{
  "arch": "unet",
  "model": "image diffusion model",
  "dataset": "stained colorectal tissue patches (NCT-CRC-HE-100K)",
  "train_examples": 22605,
  "image_size": 48,
  "horizontal_flip": true,
  "conditioning": "none",
  "objective": "edm",
  "cond_dim": 256,
  "norm": "layernorm",
  "hidden_act": "relu",
  "pixel_unshuffle": 2,
  "widths": [96, 192, 288],
  "blocks_per_level": 3,
  "scale_shift_norm": false,
  "attention": false,
  "upsampling": "nearest_conv",
  "init": "trunc_normal_002",
  "residual_init": "none",
  "optimizer": "soap",
  "beta2": 0.99,
  "learning_rate": 0.0042,
  "beta1": 0.95,
  "shampoo_beta": 0.99,
  "eps": 1e-08,
  "precondition_frequency": 50,
  "max_precond_dim": 512,
  "merge_dims": false,
  "one_sided": false,
  "adamw_lr_other_params": 0.0014,
  "max_grad_norm": 5.0,
  "l1_shrink": 0.003,
  "ema_decay": 0.995,
  "max_steps": 7500,
  "batch_size": 192,
  "epochs": 63.7,
  "lr_schedule": "cosine",
  "final_lr_fraction": 0,
  "warmup_steps": 220,
  "weight_decay": 0.09,
  "adamw_weight_decay_other_params": 0.05
}
Rows from block 3 of a small image diffusion model, named by matrix and row number. Rows with one number belong to one channel. Each number is 128 + 24 x the weight over its row's rms, rounded and kept within 0 to 255. All counts start at 0.
After each channel's rows are labels from the 100 images, of 14976 (inputs lightly noised), where the channel reaches its highest value: "responds to" is what is common among them. Only what is clearly more common there than usual is listed. The data: stained colorectal tissue patches (NCT-CRC-HE-100K).
# convs0: first 3x3 conv (model.enc.1.0.convs.0.weight, 192x192x3x3, each kernel summed), inputs 0-95
# convs1: second 3x3 conv (model.enc.1.0.convs.1.weight, 192x192x3x3, transposed, each kernel summed), outputs 0-95

convs0.24 [167 102 110 104 150 110 138 133 119 170 111 124 102 130 127 156 106 136 109 161 143 166 133 110 194 155  90  71 160 114  89 163 111 140 138 146 156 149 136 133 138 129 138 153 111 172 116 121 122 105 136  78 147  81 119 131 113  94 137 140 128 141 132 143 132 163 128 100 125 126 136 115 170 121 157 152 169 131 154 189  95 127 140 144 141 179 115  99 125 122 101 128 111 132 151 114]
convs1.24 [ 97 177 116 128 131 120 156 150 137  92 168 154 114  92 145 118 150 117 154 178  98 131 120 108 117 134 169 185 144 122 135 141 124 113 158 113 106 115 135 161 145 127 150 128 152 136 159 126 132 124  97 151 112 137  88 101 145 166 163 122 124 127 125 140 129 127 162 136 131 152 106 131 111 143 133 126  78 112 123 107 134 128 126 115 134 131 112 128 148  87 147 153 119 104  93 129]
responds to: tissue: debris

convs0.172 [142 120 138  90 125 133 137 144 111 130 166 119 144 131 126 123 150 141 139 134 130 113 122 102 155 131 140 110 134 124 171 127 133 103 117 127 139 143 128 132 139 137 125 105 128 107 151 125 117 132 132 140 122  90 146 123 125 118 109 100 102  85 141  86 115  97  80 134 104 135 127 116 114 125 115 112 116  99 114 111 137 148 139 128 146 153 131 140 129 121 143 134 129 126 106 136]
convs1.172 [125 123 140 122 110 123  88 142 138 118 123 165 127 135 121 145  91 102 125 148 136 110 129 137 144 129 117 157 127 108 161  91 104 100 118  80 113 137 126 146 113 130 112 130 159 115 103 167 182 163  93 113 117 152 104 129 104 135 115 150 117 144 111 134 129 126 110  99 125 127 153 121 138 140 121 120 121 173 174 170 127 151 117 131 109 108 116 150 143  95 128 123 126 114 127 129]
responds to: tissue: smooth muscle

convs0.13 [138 142  90  90 155 137 164 123 144  99 154 140  82 135 107  70 154 148 164 152 108 128 122 129 153 114 146 105 121 155 117 115 157 121 119 145 153 109 161 140 152 158 139 124 113 140 175 170 137 142 144 136  97 152 115 123 107 114 129 127 119 159 120 147 124 147 140 120 114 144 109 105 158 124 131 150 136 118 132 115 152  86 157 126 111 105 103 126 125  64 162 115 140 130  97 120]
convs1.13 [ 99 110 108 159 165 107 122 120 143 144 126 128 156 126 135 157 106 123 137 159 120 155 134  99 162  83 159 133 162 126 145 122 112 124 122 134 137 131 125  80  92 149 144 135 145 107 134 131  91 144 103 118 125 160 140 121 149 134 146 140 104 127 125 129 137  93 105 151 155 116  93 119 114 103 164 105 136 153  85  95  91 102 148 119 160 176 141 130 153 116 124 134 125  81  92 156]
responds to: tissue: cancer-associated stroma

convs0.49 [112 159 148  87 110 123 127 137 116 121 133 117 180 108 200 128 118 127 136 102 120 127 118 139 137 137 117 163 131 122 141 122 132 121 110 114 121 142 138 135 133 123 133 169 130 116 128 129 122 131 138 116 158 155 159 105 152 117 128 129 144 128 152 145 139 107 119 145 124 137  85 129 111 131 121  82 121 250 143  84 135 121 142 132 122 122 132 148 104 167 126 141 137 132 116 102]
convs1.49 [203 118 122 116 138 123 134 126 104 112 126 118 118 129 132 177 150 121 124  56  94 147 135 127 108 186 134 129 136 134 129 109 128 130 122 135 130 135 135 177 174 134 107 121 132 108 146 129 158  97 111 223 125 105 146 117 120 112 102 106 152 140 214 128 116 147  90 143 134 114 122 114 109 152 132 143 158 134 119 126 140 105 131 117 114 128 158 121 106 158 112 104 117 140 136 105]
responds to: tissue: cancer-associated stroma

convs0.183 [111 132 125  91 103  71 126 143 140 101 157 116  77 126 129 176 146 124 146 156 127 116 139 135 143 112 116  76 125 106 119 153  97 134 112 139 143 126  97 157 132 139 126 127 138 130 154 155 147 145 131 146 115 159 137 125 152  96 127  92 148 119 147 121 109 130  99 130 111 129 115 107 136 156  92 128 143 160 134  78 138 163 111 152 106 131  96 111 129 131 125 121 176 135 130 136]
convs1.183 [153 112 129 153 142 139 155 149 138 139 114 142  98 129 151 124 144 157 108 155 122 124 116 135 147 141 135 140 126 135 132 179 148 117 146  86 146 188  90 139 146 115 152 144 144 140 113 103 168 159 104 187 120  89  83 112 138 137 130 201  95 114 158  94 134 125 134 116 121 172 137 189 128 112 131  98 127 137 140 144 167 124 131 125 143 147 131 110 108 114 109 141 144 166 134 161]
responds to: tissue: tumour epithelium

convs0.74 [164 142 172  94 138 147 145 145 138  87 120 125 199 153  99  95 117 123 122 130 107  96 121 129 132  90 142  91 149 156 133 191 136 120 191  93 129 126 135 124 147 142 132 123 141 122 127 149 130 120 124 120 121 112 121 139 173 126 123 192 132 109  91 140 143 152 101 170 136 136 111 133 107 141 142 114 128 118 135 101 172  96 140 119 123 109 150 122 146 112 139 103 144 121 132 113]
convs1.74 [104 182  57 161 147 141 105 111 117 117 124 101 110 144 154 109  95 139 128 162 132 165 130 135 178 126 131 170 179 102  70 127  88 153 119 132 131 132 159 137 145 143 124 121 134 140 179 101 117 134 137 115 117 133 151 136 126  89 105  90 127 142 129  96 130 137 114 120 146 139 138 144 123 116 149  90 139 133 106 147  79 147 141 144 121 139 101 119 116  70  89 123 121 115 100 117]
responds to: tissue: cancer-associated stroma; tissue: lymphocytes

convs0.137 [115 137 164 106 127 124 139  71 125 110  98 112  73 153 135 147 159 123 111 146 138 110 141 154  98 116 112 133 112  69 129 130 138 126 127 136 118 111  70 164 133 131  97 133 113  90 136  84 117 130 107 176 114 124 128 157 186 149 134 148 130 135  92 147 133 133 126 128 140 149 138 150 162  68 105 133 134 129 117 171  82 138  36 105 154 128 140 159 135 135 127 121 154 120 126 133]
convs1.137 [107 140  73 150 120 142 135 158 128 177 130 118 152 152 138 114 107 144 149 136 137 156 134 143 113  96 112 158 134 144 151 115 103 153  98  84 110 131 133 119 152 167 104 130 119 139 118 103  95 129 130 148 133 116 100 156 142 137 108  98 143 115 133 125 132 119 171 120 122 119 163 147  80 143 111 123 101 133 125 185 116 138 131 128 116 152 105 105 145 105 154 152  82 130 145  99]
responds to: tissue: normal colon mucosa; tissue: mucus

convs0.164 [ 60 161  91 141  49 124 121 131 120  70 141 150 136 144 157 126 123 158 137 101 142 116 116  96 140 208 110 136 141 165  87  97 132 114 141 167 100 141 109 130 166 115 109 134 130 121  95 139 113 142 150 143 136 156 117 139 151 116 118 131 125 150 129 150  91 121 149 107 108 135 121 150 136 111 128 148 120 144 134 145 112 172  88 136  95 119  99 117 109 102 134 164 113 124 122 149]
convs1.164 [157 103 152 114 118 112 152  90 106 159 106 133 144 126 105 123 141 114 153 126 165 133 126 134 112 167 150 124  72 109 148 117 108 132 130 108 171  99  45  96 108 186 162 134 126 136 130 135 103 103 114 105  85  96 100  99 113 184 159 151 109 133 123 111 122 170  94 143 110 135 138  89 148 126 109 145 145 135 124  88 106 116 124 150 143 159 148 149 157 123 110 116 144 125 143  83]
responds to: tissue: smooth muscle

convs0.119 [144 142 131  74 143 141 126 176 119 122 135 118 189 147 100 149 105 121 203 136 156 120 111 126 164 106 161 102 137  98  86 122 139  91 164 116  81 125  90 131 149 129 128 144 114 124 147 137 155 163 126 111 136  90 115  98 124 131 113 165 136 137 111 150 122 148  51  90 143 123 163 131 151 115 136 124 152 142 165 143 154 101 130 149 154 133 123 111  95 118 109 129 133  79 142 169]
convs1.119 [ 93 121  97 151 113  86 134 109 127 115 118 121 111 157 139 109 115 126 105 139 141 129 138 150 167  93  85 149 148 155 113 152 128 135 101 176  79 104 149 107 114 160 180 109 153 130 116 125 115 129 108 143 101 138 111 139 146  94 122  75 138 142 107  79 137 172 128 124 111 160 113 102  96 114 127 131 148 117 135 138 118 122 135  93 135 102 154 131 133  92 118 145 127 134 114  88]
responds to: tissue: cancer-associated stroma

convs0.62 [128 124 121 131 132 138 127 166 144  87 133 113 118 138  94  93 132 108 152 126 141 134 147 121 144 166 124  66 120 136 113 125 138 117 111 129 104 141 128 109 132 121 111  86 126 143 141 144 107 125 115 130 110 116 129 127 123 132 122  88 150 136 131  90 160  79  59 128 134 103 132 131 140 141 130 112 110 128 130  96 119 157 144 132 131 143 190 129 139 123 117 132 106 160 125 139]
convs1.62 [145 137 126 133 126 148  90 139 146 112 113 148 130 134 115 163 121 138 124 176 126 116 157 156 149 106 113 131 165 129 189 162 109 102 103 120 115 139 130 152 148 129  96 150 138  91  72 154 146 128 131 133 124 137 120 132 125 132 147 174 145 120 117 128 125 128 124 158 145 145 138 125 106 137 140 149 132 118 173 121 146  78 130 127 136 125 102 101 145  94 109 126  99  90 115 122]
responds to: tissue: smooth muscle

convs0.106 [121 113 137 136 144 119 125 120  93 138 109 135 110 134 110 103 129 139 137 166 156 169 158 168 105 136 139 127 142 128  69 118 157 163 131 150 141 131 128 141 138 164 132 171 121 129 104 142  96 143 113 143 124 157  95 110 112 156 148 107 132 160 137 125 107 165  60 119 149 113 128 152 121 136 134 141 121 102 126 143 128 102 110 116 115 154 114 117 135  94 139 142 133 146 167  92]
convs1.106 [172  98 142 131 160 150 145 114 124  59 115 167 136 124 129 165 125 101 147  93  99  91 115 116 144 143  95  95 108 105 180  81 109 123  86 131 135  77 153 146 104 138  99 121 135 125 158 155 109 103  85 111 149 146 131 139 129 135 104 110 113 130 147 162 145 128 115 114 145 100 112 157 154 111  91 114 131 112 104 147 135 198 121 134 108 120 137 165 166 138 141 143 131  96 122 140]
responds to: tissue: mucus

convs0.53 [141  80 127 158 128 112 104  80 194 149 139 138 138 139 121  80 143 145 150 226 130 159  93 158 133 121 117 126 133 151 149 172 159 109 132 143 102  92 115 100 129 126 132 139 143 117 134 143 101 107  95 147 119 165 126 152 122 136 169 149 152 116 137 123 131  89 151 117 115  94  75 123  99 117 128 159 119  97 116 130 133 143 106 114 154 114 126  96 137  89 142 157 116 134 167 147]
convs1.53 [130 128 120 153 143 145 178 142 116 105 152 125 147 151 147 128 135 140 158 114 161  98 143 177 194 113 139 157 164 125 108  86  81 137 185  83 139 126 132 113 105 121 114 125 134 156 101 145 182 143 104 131 114 134 102 167 165 131 131 153 145 134 145 120 152 137 110 119 139 109 130 145 144 112 117 124 150 125 119 102  74 143 140 170 127 123  95 117  78 165  95 148 166 117  78 146]
responds to: tissue: debris

convs0.186 [ 88 150 126 100 139  99 134  59  88 102 125  99 141  98 113 112 104  86  61 127 120  90  95 132 142 149 161 120  88 141 151 114 134 123 126 121 160 101 155 147 127 131 163 136 119 163 136 152 129 119 143 120 130 139 113 149 146  67  88 153 135 162 145 137 137 102 145 147  96 144  95 153 151 120 182 115 131 134 145 128 139 120  63 120 168 150 170 127 113 140 111 156 125 139 123 107]
convs1.186 [ 96 131 101 137 160 136 140 168  87 119 173 181 113 147 110 111 109 150 127 148 148 106 119  97 150 122  89 160 144 119 114 176 112 142 129 147 103 102  79 109 138 104 125 117 132 114 130 141  89 123  96 119 133  49 138  66 118 165 123 119 117 173 147 145 116 136 107 129 119 154 132 136 141 135 131  99 139 124 122 128 144 120 131 147 111 127 157 106 127 114 101  87 153  98 111 177]
responds to: tissue: debris; tissue: smooth muscle

convs0.133 [101 123 141 156 128 113 142 138 162 139 128 121 114 105 113 104 140  89 169 153 122 113 117 116  95  96 121 137 194 108 142 135 141 122 116 103 140  98 148 140  96 139 140 144 141 123 100 106 133 119 137 118 142 180 127 104 172 160 109 123 150 123 181 136 158 149 128 133 132 115 150 130 134 129 164 144 104 122 148 114 157 123  70 138 163  57 132 156  93 140 143 170 106 151 130 175]
convs1.133 [137 115 113 140 145 153 134  93 109  83 184 121 128 149 152 128 146 125 130 106 136 143 136 132 115  99 145 103 146 154 115 154 172 152 129 147 124 126 151  67 148 133 148 100 112 108 112 130 169 132 133 104 122  93 113 152 151 112 149 122  88 120 119 112  99 137 152 110 155 114 101 110 113 154  93  98 144 143 186 139 156 145 100 109 107 113 166  71 147  98 142  96 192 118 159 187]
responds to: tissue: smooth muscle

convs0.123 [173 119 139 105 161 155 142  71 162  91 158 135 133 122 114  82 125 115  91 155 119 112 128 138 102  82 119  82 145 109 143 138 123 119 124 136 111 109  97 112 109 174 119 120 142 115 104 134 159  96 143 142 133 146 104 145 106 111 102 202 101 153 146 117 122 160 139  76 141  67 153 138 148 152 116 132 102 133  99 111 126 154 105 131 135  85 130 115 111 144 101 115 122 116 176 107]
convs1.123 [131 125 158 186 146 113 112 126 131 149 177 135  81 127 104 150  89 147 151 161 107 152  96 129 223 113 116 146 107  86  90 150 108 126 156 112  87 137 178 124 122 122 122 144 128 144 138 102 163 137 123 119 135 126 124 131 133 104 139  74 126 184 138 128 139 143 152 127 145 127 110 125  89 122 115 122 140 146 140 102 146 163 101 131 110 140 129 108 156 142 121 151 188 113  96 128]
responds to: tissue: debris

convs0.50 [155  94 192 115 169 134 136 125 149 130 144 134 134 109  93 100 102 166 149 144 121 130  99 110 124 153 163 114 143 125 104 132 126  99  82 145 100 138 103 149 116 135  85  85 149 106  98 130 138 116 165 163 153 129 174 118 105 115 111 118 141 140  83 189 148 108 102 141 197 150 138 142 133 146 156  99 115 125 159 118 129 142 107 121 112 144 115  77 154 159 118 133 161 150 154 123]
convs1.50 [167  96 140 108 182 132 121 145 102 106  95 108 137 114 114 135 147  75 118 112 150 148 123 140 150 115 119 116 119 151 149 119 145 118  97 117 160 130 162 165 140 140 136  84 120 158 176  90 115 130 111 116 137  93  94 122 164 108 158 155  94 170 133  92 132 102 105 107 136 134  91 133 149 147 108 154 157 159 134 104 150 124 156 114 143 116 154 168 119 113 155 136 123 124 157 100]
responds to: tissue: smooth muscle

convs0.91 [ 87 141  93 173 106  80 111 145 172 118 130 117 227 145 129 150 126 131 130  89 144 112 137 122  48 140 114 149 100 154 147 183 163 134 137 140 113 151 128 104 110 103 129 132 109 124 133 142 111 124 137 109 154 155 131 143  98 111 162 134 128 129 150 146 120 157 169 113 144 128 107 125 115 133 106 139 147 130 124 112 132 139 103 142 116  72 132 134 157 134 105 142 106 115 129 131]
convs1.91 [136 120 202 137 110 104  76 167 116  92  82 102 151 124 131 163 145  99 134 145 172 180 116 145 127 165 117 112 161 120 114 105  88 139 128 169 131 130 141 112 138 115 125 138  97 121 136 136 116 146 124 147 153 187 104  98 138 120 101 116 108 105 121 128 162 110  92 131 140 137 138 112 112 165 141 129 149 127 115 139 122 115 125 156 109 115 126 133 114 133  96 152 149 110 126 121]
responds to: tissue: mucus; tissue: normal colon mucosa

convs0.21 [114 151 145 159 139  84 138  86 110 121 121 156  57 147 150 153 141 140 131  63  97 131  84 169 107 118 113 154  92 113 137 147  99 138 118 141 149 105 108 138 101  94 108 105 114 107 132  95 109 121  73 177  80 100 125 150 113 142 121 136 109 158  88  83 114 122 153 148 105 140 134 145 144 104 155 151 148 130 131 143 130  99 141 121  93  83  94 153 181 130  99 135  95 126 133 100]
convs1.21 [154 108 163 162 172 122 120 124 122 101 128 116 126 128 160 158 128 113 139 133 116 116  70 123 120 124 148 100 134 124 106 167 154 166 144 127 167 132 117 184 106 134 152 140 131 145  99 110 110 132 145  94 119 130  82 130  92 151 131  89 123 104 147 117 121 133  78  96 151 137  98 124 118 117 142 104 129 103 195 163 150  85 119 116 163 206 142 132  96 117 148 143 164 140 117 117]
responds to: tissue: normal colon mucosa

convs0.154 [135 145 185 139 137 118 154  96 149 152 104 146  98 112 148 108 121 135 117 202 136 142 120 127 173  92 113 107 145 148 151 144 133 121 140 119  79  93 114 132 156 162 140 135 120 141 132 146 129 122 143  49 144 140 136  85  94 147 135 134 129 149 101 163  99 115 140 133 127 108 134 150 137 119 135 115 138 123 114 144 157 121 179 129 115 105 142 121 116 119 156 152 125 137 132 126]
convs1.154 [125 168  71 114 132  99  83 100 132 111  99 118 136 108  93 118  92  60 121 170 157 110 127 110 153  78 156 128 159 108 167 109 121 107 135 144  96 170 179 110 116 111 102 139 157 124 136 127  94 146 139  87  81 160 126 139 140  97 135 105  92 140 119 118 144 149 136 104 127 139 128 130 145 157 126 108 126 131 110 157 145 151 125 165 134 102 128 155 107 173 128 113 127 118 102 147]
responds to: tissue: cancer-associated stroma

convs0.26 [135 106 108 130 127 161 168 150 124 119 123 121 141 121 134  85 139  89 117 136 114 126 127 154 164 104 147 121 167 167 147 145  95 133  92 140 156  97 124 134  75 149 148 131 120 132 120 142  96  82  96 205 166 120 140 125 163 132 149 148 118 133 144 123 127 126 180 127 137 124  94 100 113 118 133 142 133 115  90 206 153 107 131 121  99 113 155 119 144 123 152 117  89  84 129 131]
convs1.26 [ 99 101 170 141 122 138 134 146 123 179  97 117 121 141 124  94 113 111 114 182  88 182 136 139 152 149 111 126  39 116 128 104 138 131 155 141 117 172  71 102 169 140 131 111 182 157 134 148 127 138 160 150 144  87 111 123 119 123 103 143 135 124 114 134 114 167 151 143  87 156 129 141 167  82 130 101 131 113 121 133 105 159 154 143 139 159 117  99 128 132 153 144 129 115 105 145]
responds to: tissue: debris; tissue: normal colon mucosa

convs0.97 [128 175 154 129 116 141 125 124 133 139 128 116 151 160 163 136 113 118 126 129 120 139 117 121 130 123 116 243 140 126  63 127 167 113 112 149 136 170 139 144 117 131 133 146 140 128 115 103 119 118 104  85 138  83 157 116 117 115 130 168 136 117 115 101 107 143 111 134 153 142 137 112 119 119 120  95 114  93 151 107 106 126 119 122 129 152  94 113 135 121 124 134 114 125 135 144]
convs1.97 [114 100 157  99 143 138 128 133 122 129 119 179 127 145 109 160 144 147 136 182 142 124 155 137 144 134 120 131 128 124 128 102 145 132 141 127 113 146 126 130 147 153 152  89 102 116 175 131 170 132 155 134 136 121 183 138 106 126 130 154 134 117 144 153 123 135 252 130 130 135 130 129 165 153 121 106  95 130  87 143 154 121 143 116 104 161 150 121 111 139 165 104 166 132 121 135]
responds to: tissue: adipose tissue

convs0.86 [106 145  73 100  78 129 106  91 113  69  95 126 150 100 158 157 166 104 150 130 140 144 130 138 117 135 138 131 110 111 164 116 152 138 104 143 129 113 135 102 134 116 124 140 132 163  80 173 147 134 135 107 167 117  84 129 121 114 120  98 143 166 112 114 130 112  96 117 105 144 151  94 143 136 142  75 164 139 130  79 100 140 134 101 130 182 117 158 157 107 128 152 108 110 156 133]
convs1.86 [189 104 154 117 111 117 166 135 168 155 179 142 131 136 112 121 110 141 154 109 118  71  97  88 122 113 130 136 119 137 130 117 116 101 156 154  78 137 118 140 118 135 123 116 142 132 114 104 140 161 143 130 156 110 143 122 132 148 155 154 125 162 171  93  98 122 143 166 120  89 112 130  92 106 132 149 113 148 203 133 134 166 118 141 125  93 133 103 103 171 156 126 165  98 119  84]
responds to: tissue: mucus

convs0.96 [ 75 134 132 186 144 145 107 116 153  94 138 136 137 154 104 111 143 159 106 137 134 111  88 125 131 121  94 156 130 118  80 155 150 108 139 119 146 146 109 143 152 129 112 149 119 123 119  92 104 130 136 130 120 104 108 123 100  83 102 126 116 127 120  74 145  87 151 108 107 123 116 152 149 137 128 127 119  78 129 127 129 114 128 116 178 166 126 140 173 113  66 142 121  72 120 110]
convs1.96 [166 117 143 131 123 131 116 111 113 162 139 165 146 129 123 186 132 127 139 135 102 126 120 133 121 162 138  91 116 130 156 107 109 153  91 143 140 120 133 156  95 145 136  86  86 119 130 136 126 140  95 129 140 118 145 143 129 149 161 141 109  85 119 112 105 150 195 122 122 110 138 102 164 168 101  99  97 117  87 165 144 111 149 134  92 148 154 164 124 153 162  98 130 160 139 129]
responds to: tissue: adipose tissue

convs0.10 [118 156 123 142 136 165 172 214 139  88 111 135 103 138 131 115 146 112 136 115 130 113 108 137 125 143  86  91 108 147 121 146 151  95 123 120 115 147 130 135 170 172 128 109 116  90 117 150 184 144 153 152 110 122 138 101 170 120 124 130 138 130 182 125 104 188 123 146 135 151 127 156 140 109 114 117 112 112 129  68  96 126  80 150 158 105 135 125 169  96 137 144 146 128  95 135]
convs1.10 [123  67 153 121 147 109 124 159 139 102 152 106 131 126 127 128 153 135 159  58 128 123 114 144 157 164 130 141 119  66 123 116 126 122 122 155 114 134 111 141 101 124 119 188  75 144 106 125 113 117 104 104 113 130 156 152 106  96 130 118 148 139 103 142 126 122 146  91 112 107 185 102 134 107 141 103 104 131 118  87 101 115 110 103 129 130 122 167 115 140 164 117  75 128 115  80]
responds to: tissue: mucus

convs0.52 [204 122 119 159 122 154 174 137 133 138 143 118 113 126  89 103 135 132 144  93 101 148  88 108 143 124 135 101 171 175 117 111 122 128 119 145 138 100 155 169 139 140 124 135 139 132 145 126 133 110 113 179 131 143 115 141 141 141 135 101 104 141 102 121 164 126 131 144 129 132 103 156 144 137 145 139 137 109  64 184 151 115 128 104 102 147 114 127 122 117 126 142 105 133 182 130]
convs1.52 [158 124 119 146 147 115 139 110  91  96 143 132 137 128 136  77 107 109 130 166 128 139 128 150 168 178 115  90 117 118 111 131  92 112 110 104  96 144 137 146 137 113 107  97 143 112 131  89 121 146 112 124 143 123 142 104 122 139 121 162 102 123 115 126 150 126 134 113  92 140  95 134 112 129 138 135 121 142 119 114  96 107 155 146 146 119 115 141 143 125 138 130 105 155 125 160]
responds to: tissue: debris

convs0.155 [122 117 158 149 165 136 111  93 111 111 133 152 137 109 159 162 167 123 141 144 120 115  91 109 154 130 123 135 120 163 117 133 137 142 156 127 124 122 118 163 100 184  85 104 132 101 122 143 141 142  99 150 117 133 126 152  65 128 145 146 123  94  96 141 117 137 138 101 148 106 111 169 129 107 153 152 161 127 121 123 104 124 151 162 163 151 113  92 150 163 127 143 138 148 186 150]
convs1.155 [144 120 127 115 130 100 162 137 100 162 109  93 142 134 129 129 129 134 114 133 121 134 132 120 122 134 157 115 103 141 103 123 144 159 139 121 130 137 114 171 154 159 114 159 121 139 139 121 130  99 185  88 101 136  96 156 147 137 156 146 127 144  88 137 150 147 127 113 113 109 124 163 114 104 145 132 162 126 105  68 133 135  87 170  75  88 118 130  53 136 101 123 152 155 105 131]
responds to: tissue: cancer-associated stroma

convs0.82 [ 99 137 108 162  96 159 165 115 134  98 123 157 115 148  98 153 118 144 144 108 132 168 125 171 135 127 147 121 151 119 117 133 136 124 109  99 129 136 144 139 152 155 110 167 147 106 125  99  88 123 133 112 153 122 114 127 171 145 145 123 102 172 123 103 131 120 169 122 123 135 108 109 134 122 148 141 155  88  96 208 151 114 127 130 140 113 123  84 132 109 120 107 153  74 112 146]
convs1.82 [194 152 124 129 128  97 105 120  87 152 123 121 116 120 116 109 164 122  67 113 136 116 148 108 118 147  92 153 116 111 142 136 115 144 131 146 155  95  89 138 145 179 158 122 116 186 169 128 122 143 125 177 116 104  91 136 140 105 131 151 165  72 105 131 139 124 104 159 135  91  96 114 188 144 136 145 142 136 110 151 124 134 125 129 124 153 136 150 150 114 123 152  87 120 141 139]
responds to: tissue: smooth muscle

convs0.103 [111 147 105  86 118 140 114  61 148 128 122 134 130 123 137 148 146 130 101 151 131 201 134 145 149 135 127  66 156 124 128 145 172 143 111  70 144 135 115 152 125 141 130 162 158 135 114 106 168 121 133 129 164 144 164 134 142  93 103 111 139  98 131 154 142 124 106  85 165 157 166 135 130 115 139 115 102 134 120 128 118 131 126 142 190  85 146 130 125 159 153 114 137 143 110 165]
convs1.103 [102 126 146 123 111 135 127 220 111 128 160 117 156 122 110 153  97 133 114 102 132 109 118 118 115 142 114 124 123 111 105 108 140 149  97 167 100 130 133 130  89 150 139 147 123 131 135 146 134 130 123 168 152 136 137 127  74 164 163 122 116 108 149  92 142 131  85 162 150  73 101 127 105 120 121  97 127 133  97 173 136 107 127 120  84 148 139  98 116 133 155 130 133 113 154 113]
responds to: tissue: debris

convs0.149 [134 106 105 171 116  94 169 168 135 146 118 120  62 126  97 152 167 132 108 113 138 116 106 207 129 124 128  87  85 127 124 162 122 144 122 145  91 116 148 148 153 130 102 132 131 115 128 138 110 108 109 172  95 127  52 155 138 133 153 107 118 155 125 118 109 131  55 141 109 138 139 176 104 136 150 153 123 103 126 117 148 135 113 125 126 137 134 130 146 126 153 143 142 125 107 111]
convs1.149 [123 107 150 196 138 106 101 141 104 129 100 102 192 158 146 129 109 112  79  85 114 105 128  72 106 137 130  89 115 132 121  88 172 142 100 150 149  91 126 111 100 124  94  97 140 181 129 125 114  95 138 130 105 130 107 158 129 126 141 143  96  98 123 150 153 129  94 110 141  95 130 116 113 113 149 116 130 131 138 146 121 104 119 111 142 161  97 148 125 151 135 134  90 102 141 118]
responds to: tissue: adipose tissue; tissue: mucus

convs0.46 [ 91 116 155 126  93 126 142 130 171 138  54 104  62  82 110 116 110 117 133 128 165 152 124 146  98 148 116 100 166 103 187  86 107  82 150 144 126 114  96 125 148 104 136 120 121 146  87 116 136 136 117 173 136 142 152 125 113 141 109 172 146 137 122 106  77 139 174 129 125 130 121 112 148 127 116  85 164 130  94 146  92 122 111 109 126  84 149 108  81 121 155 111 126 149 106 103]
convs1.46 [135 103 148  34 160 128 118 117 119  67 167 190 121 135 155 140 112 132 151 122 108 131 116 139 152 140 139 159 136 125 112 117 192 121 130 103 154 126 118 113 109 133 153  97 130 100 138 122 119 155 125 122 121 137 240 131 120 141 145  96  90 134 156 145 135 130 144 125 143 142 121 108 100  84 116 132 115 140 139 139 153 126  80 158 105 108 113 139  91 139 123 123 144 129 137 139]
responds to: tissue: normal colon mucosa

convs0.83 [116 186 144 130 143 143 106 109 151 103 120 122 173  94 129 130 104 146 132  83 124 112  99 112 114 121  94 117 105 176 130 149  98 123 149 140  97 144 135 121 122 166 124 121 121 135 134 126 130 127 163 140 143  17 144 101  99 119  99 178 149 116 134 139 125 102  99  91 166 135 101 126  98 128 156 147 127 114 185 106 129  65 131 124 128 103  67 146 113  89 145 130 129 101 104  85]
convs1.83 [131 100 160 143 158 122 121 131  88 162 119 120 140 117 161 176 109 136 130  73 102 122 118 101 118 146 119  86 155 128 100 133 144 188  81 117 142 101 123 179 125 131 145 117 121 147 152 118  90 135 121 117 138 148 132 142 154 152 127  99 112 118 128 126 110 168 100  92 134 131 129 150 157 101  92 121 129 137 134 177 148 120 108 133 107 176 136 132 132 118 164 106 132 146 132 125]
responds to: tissue: normal colon mucosa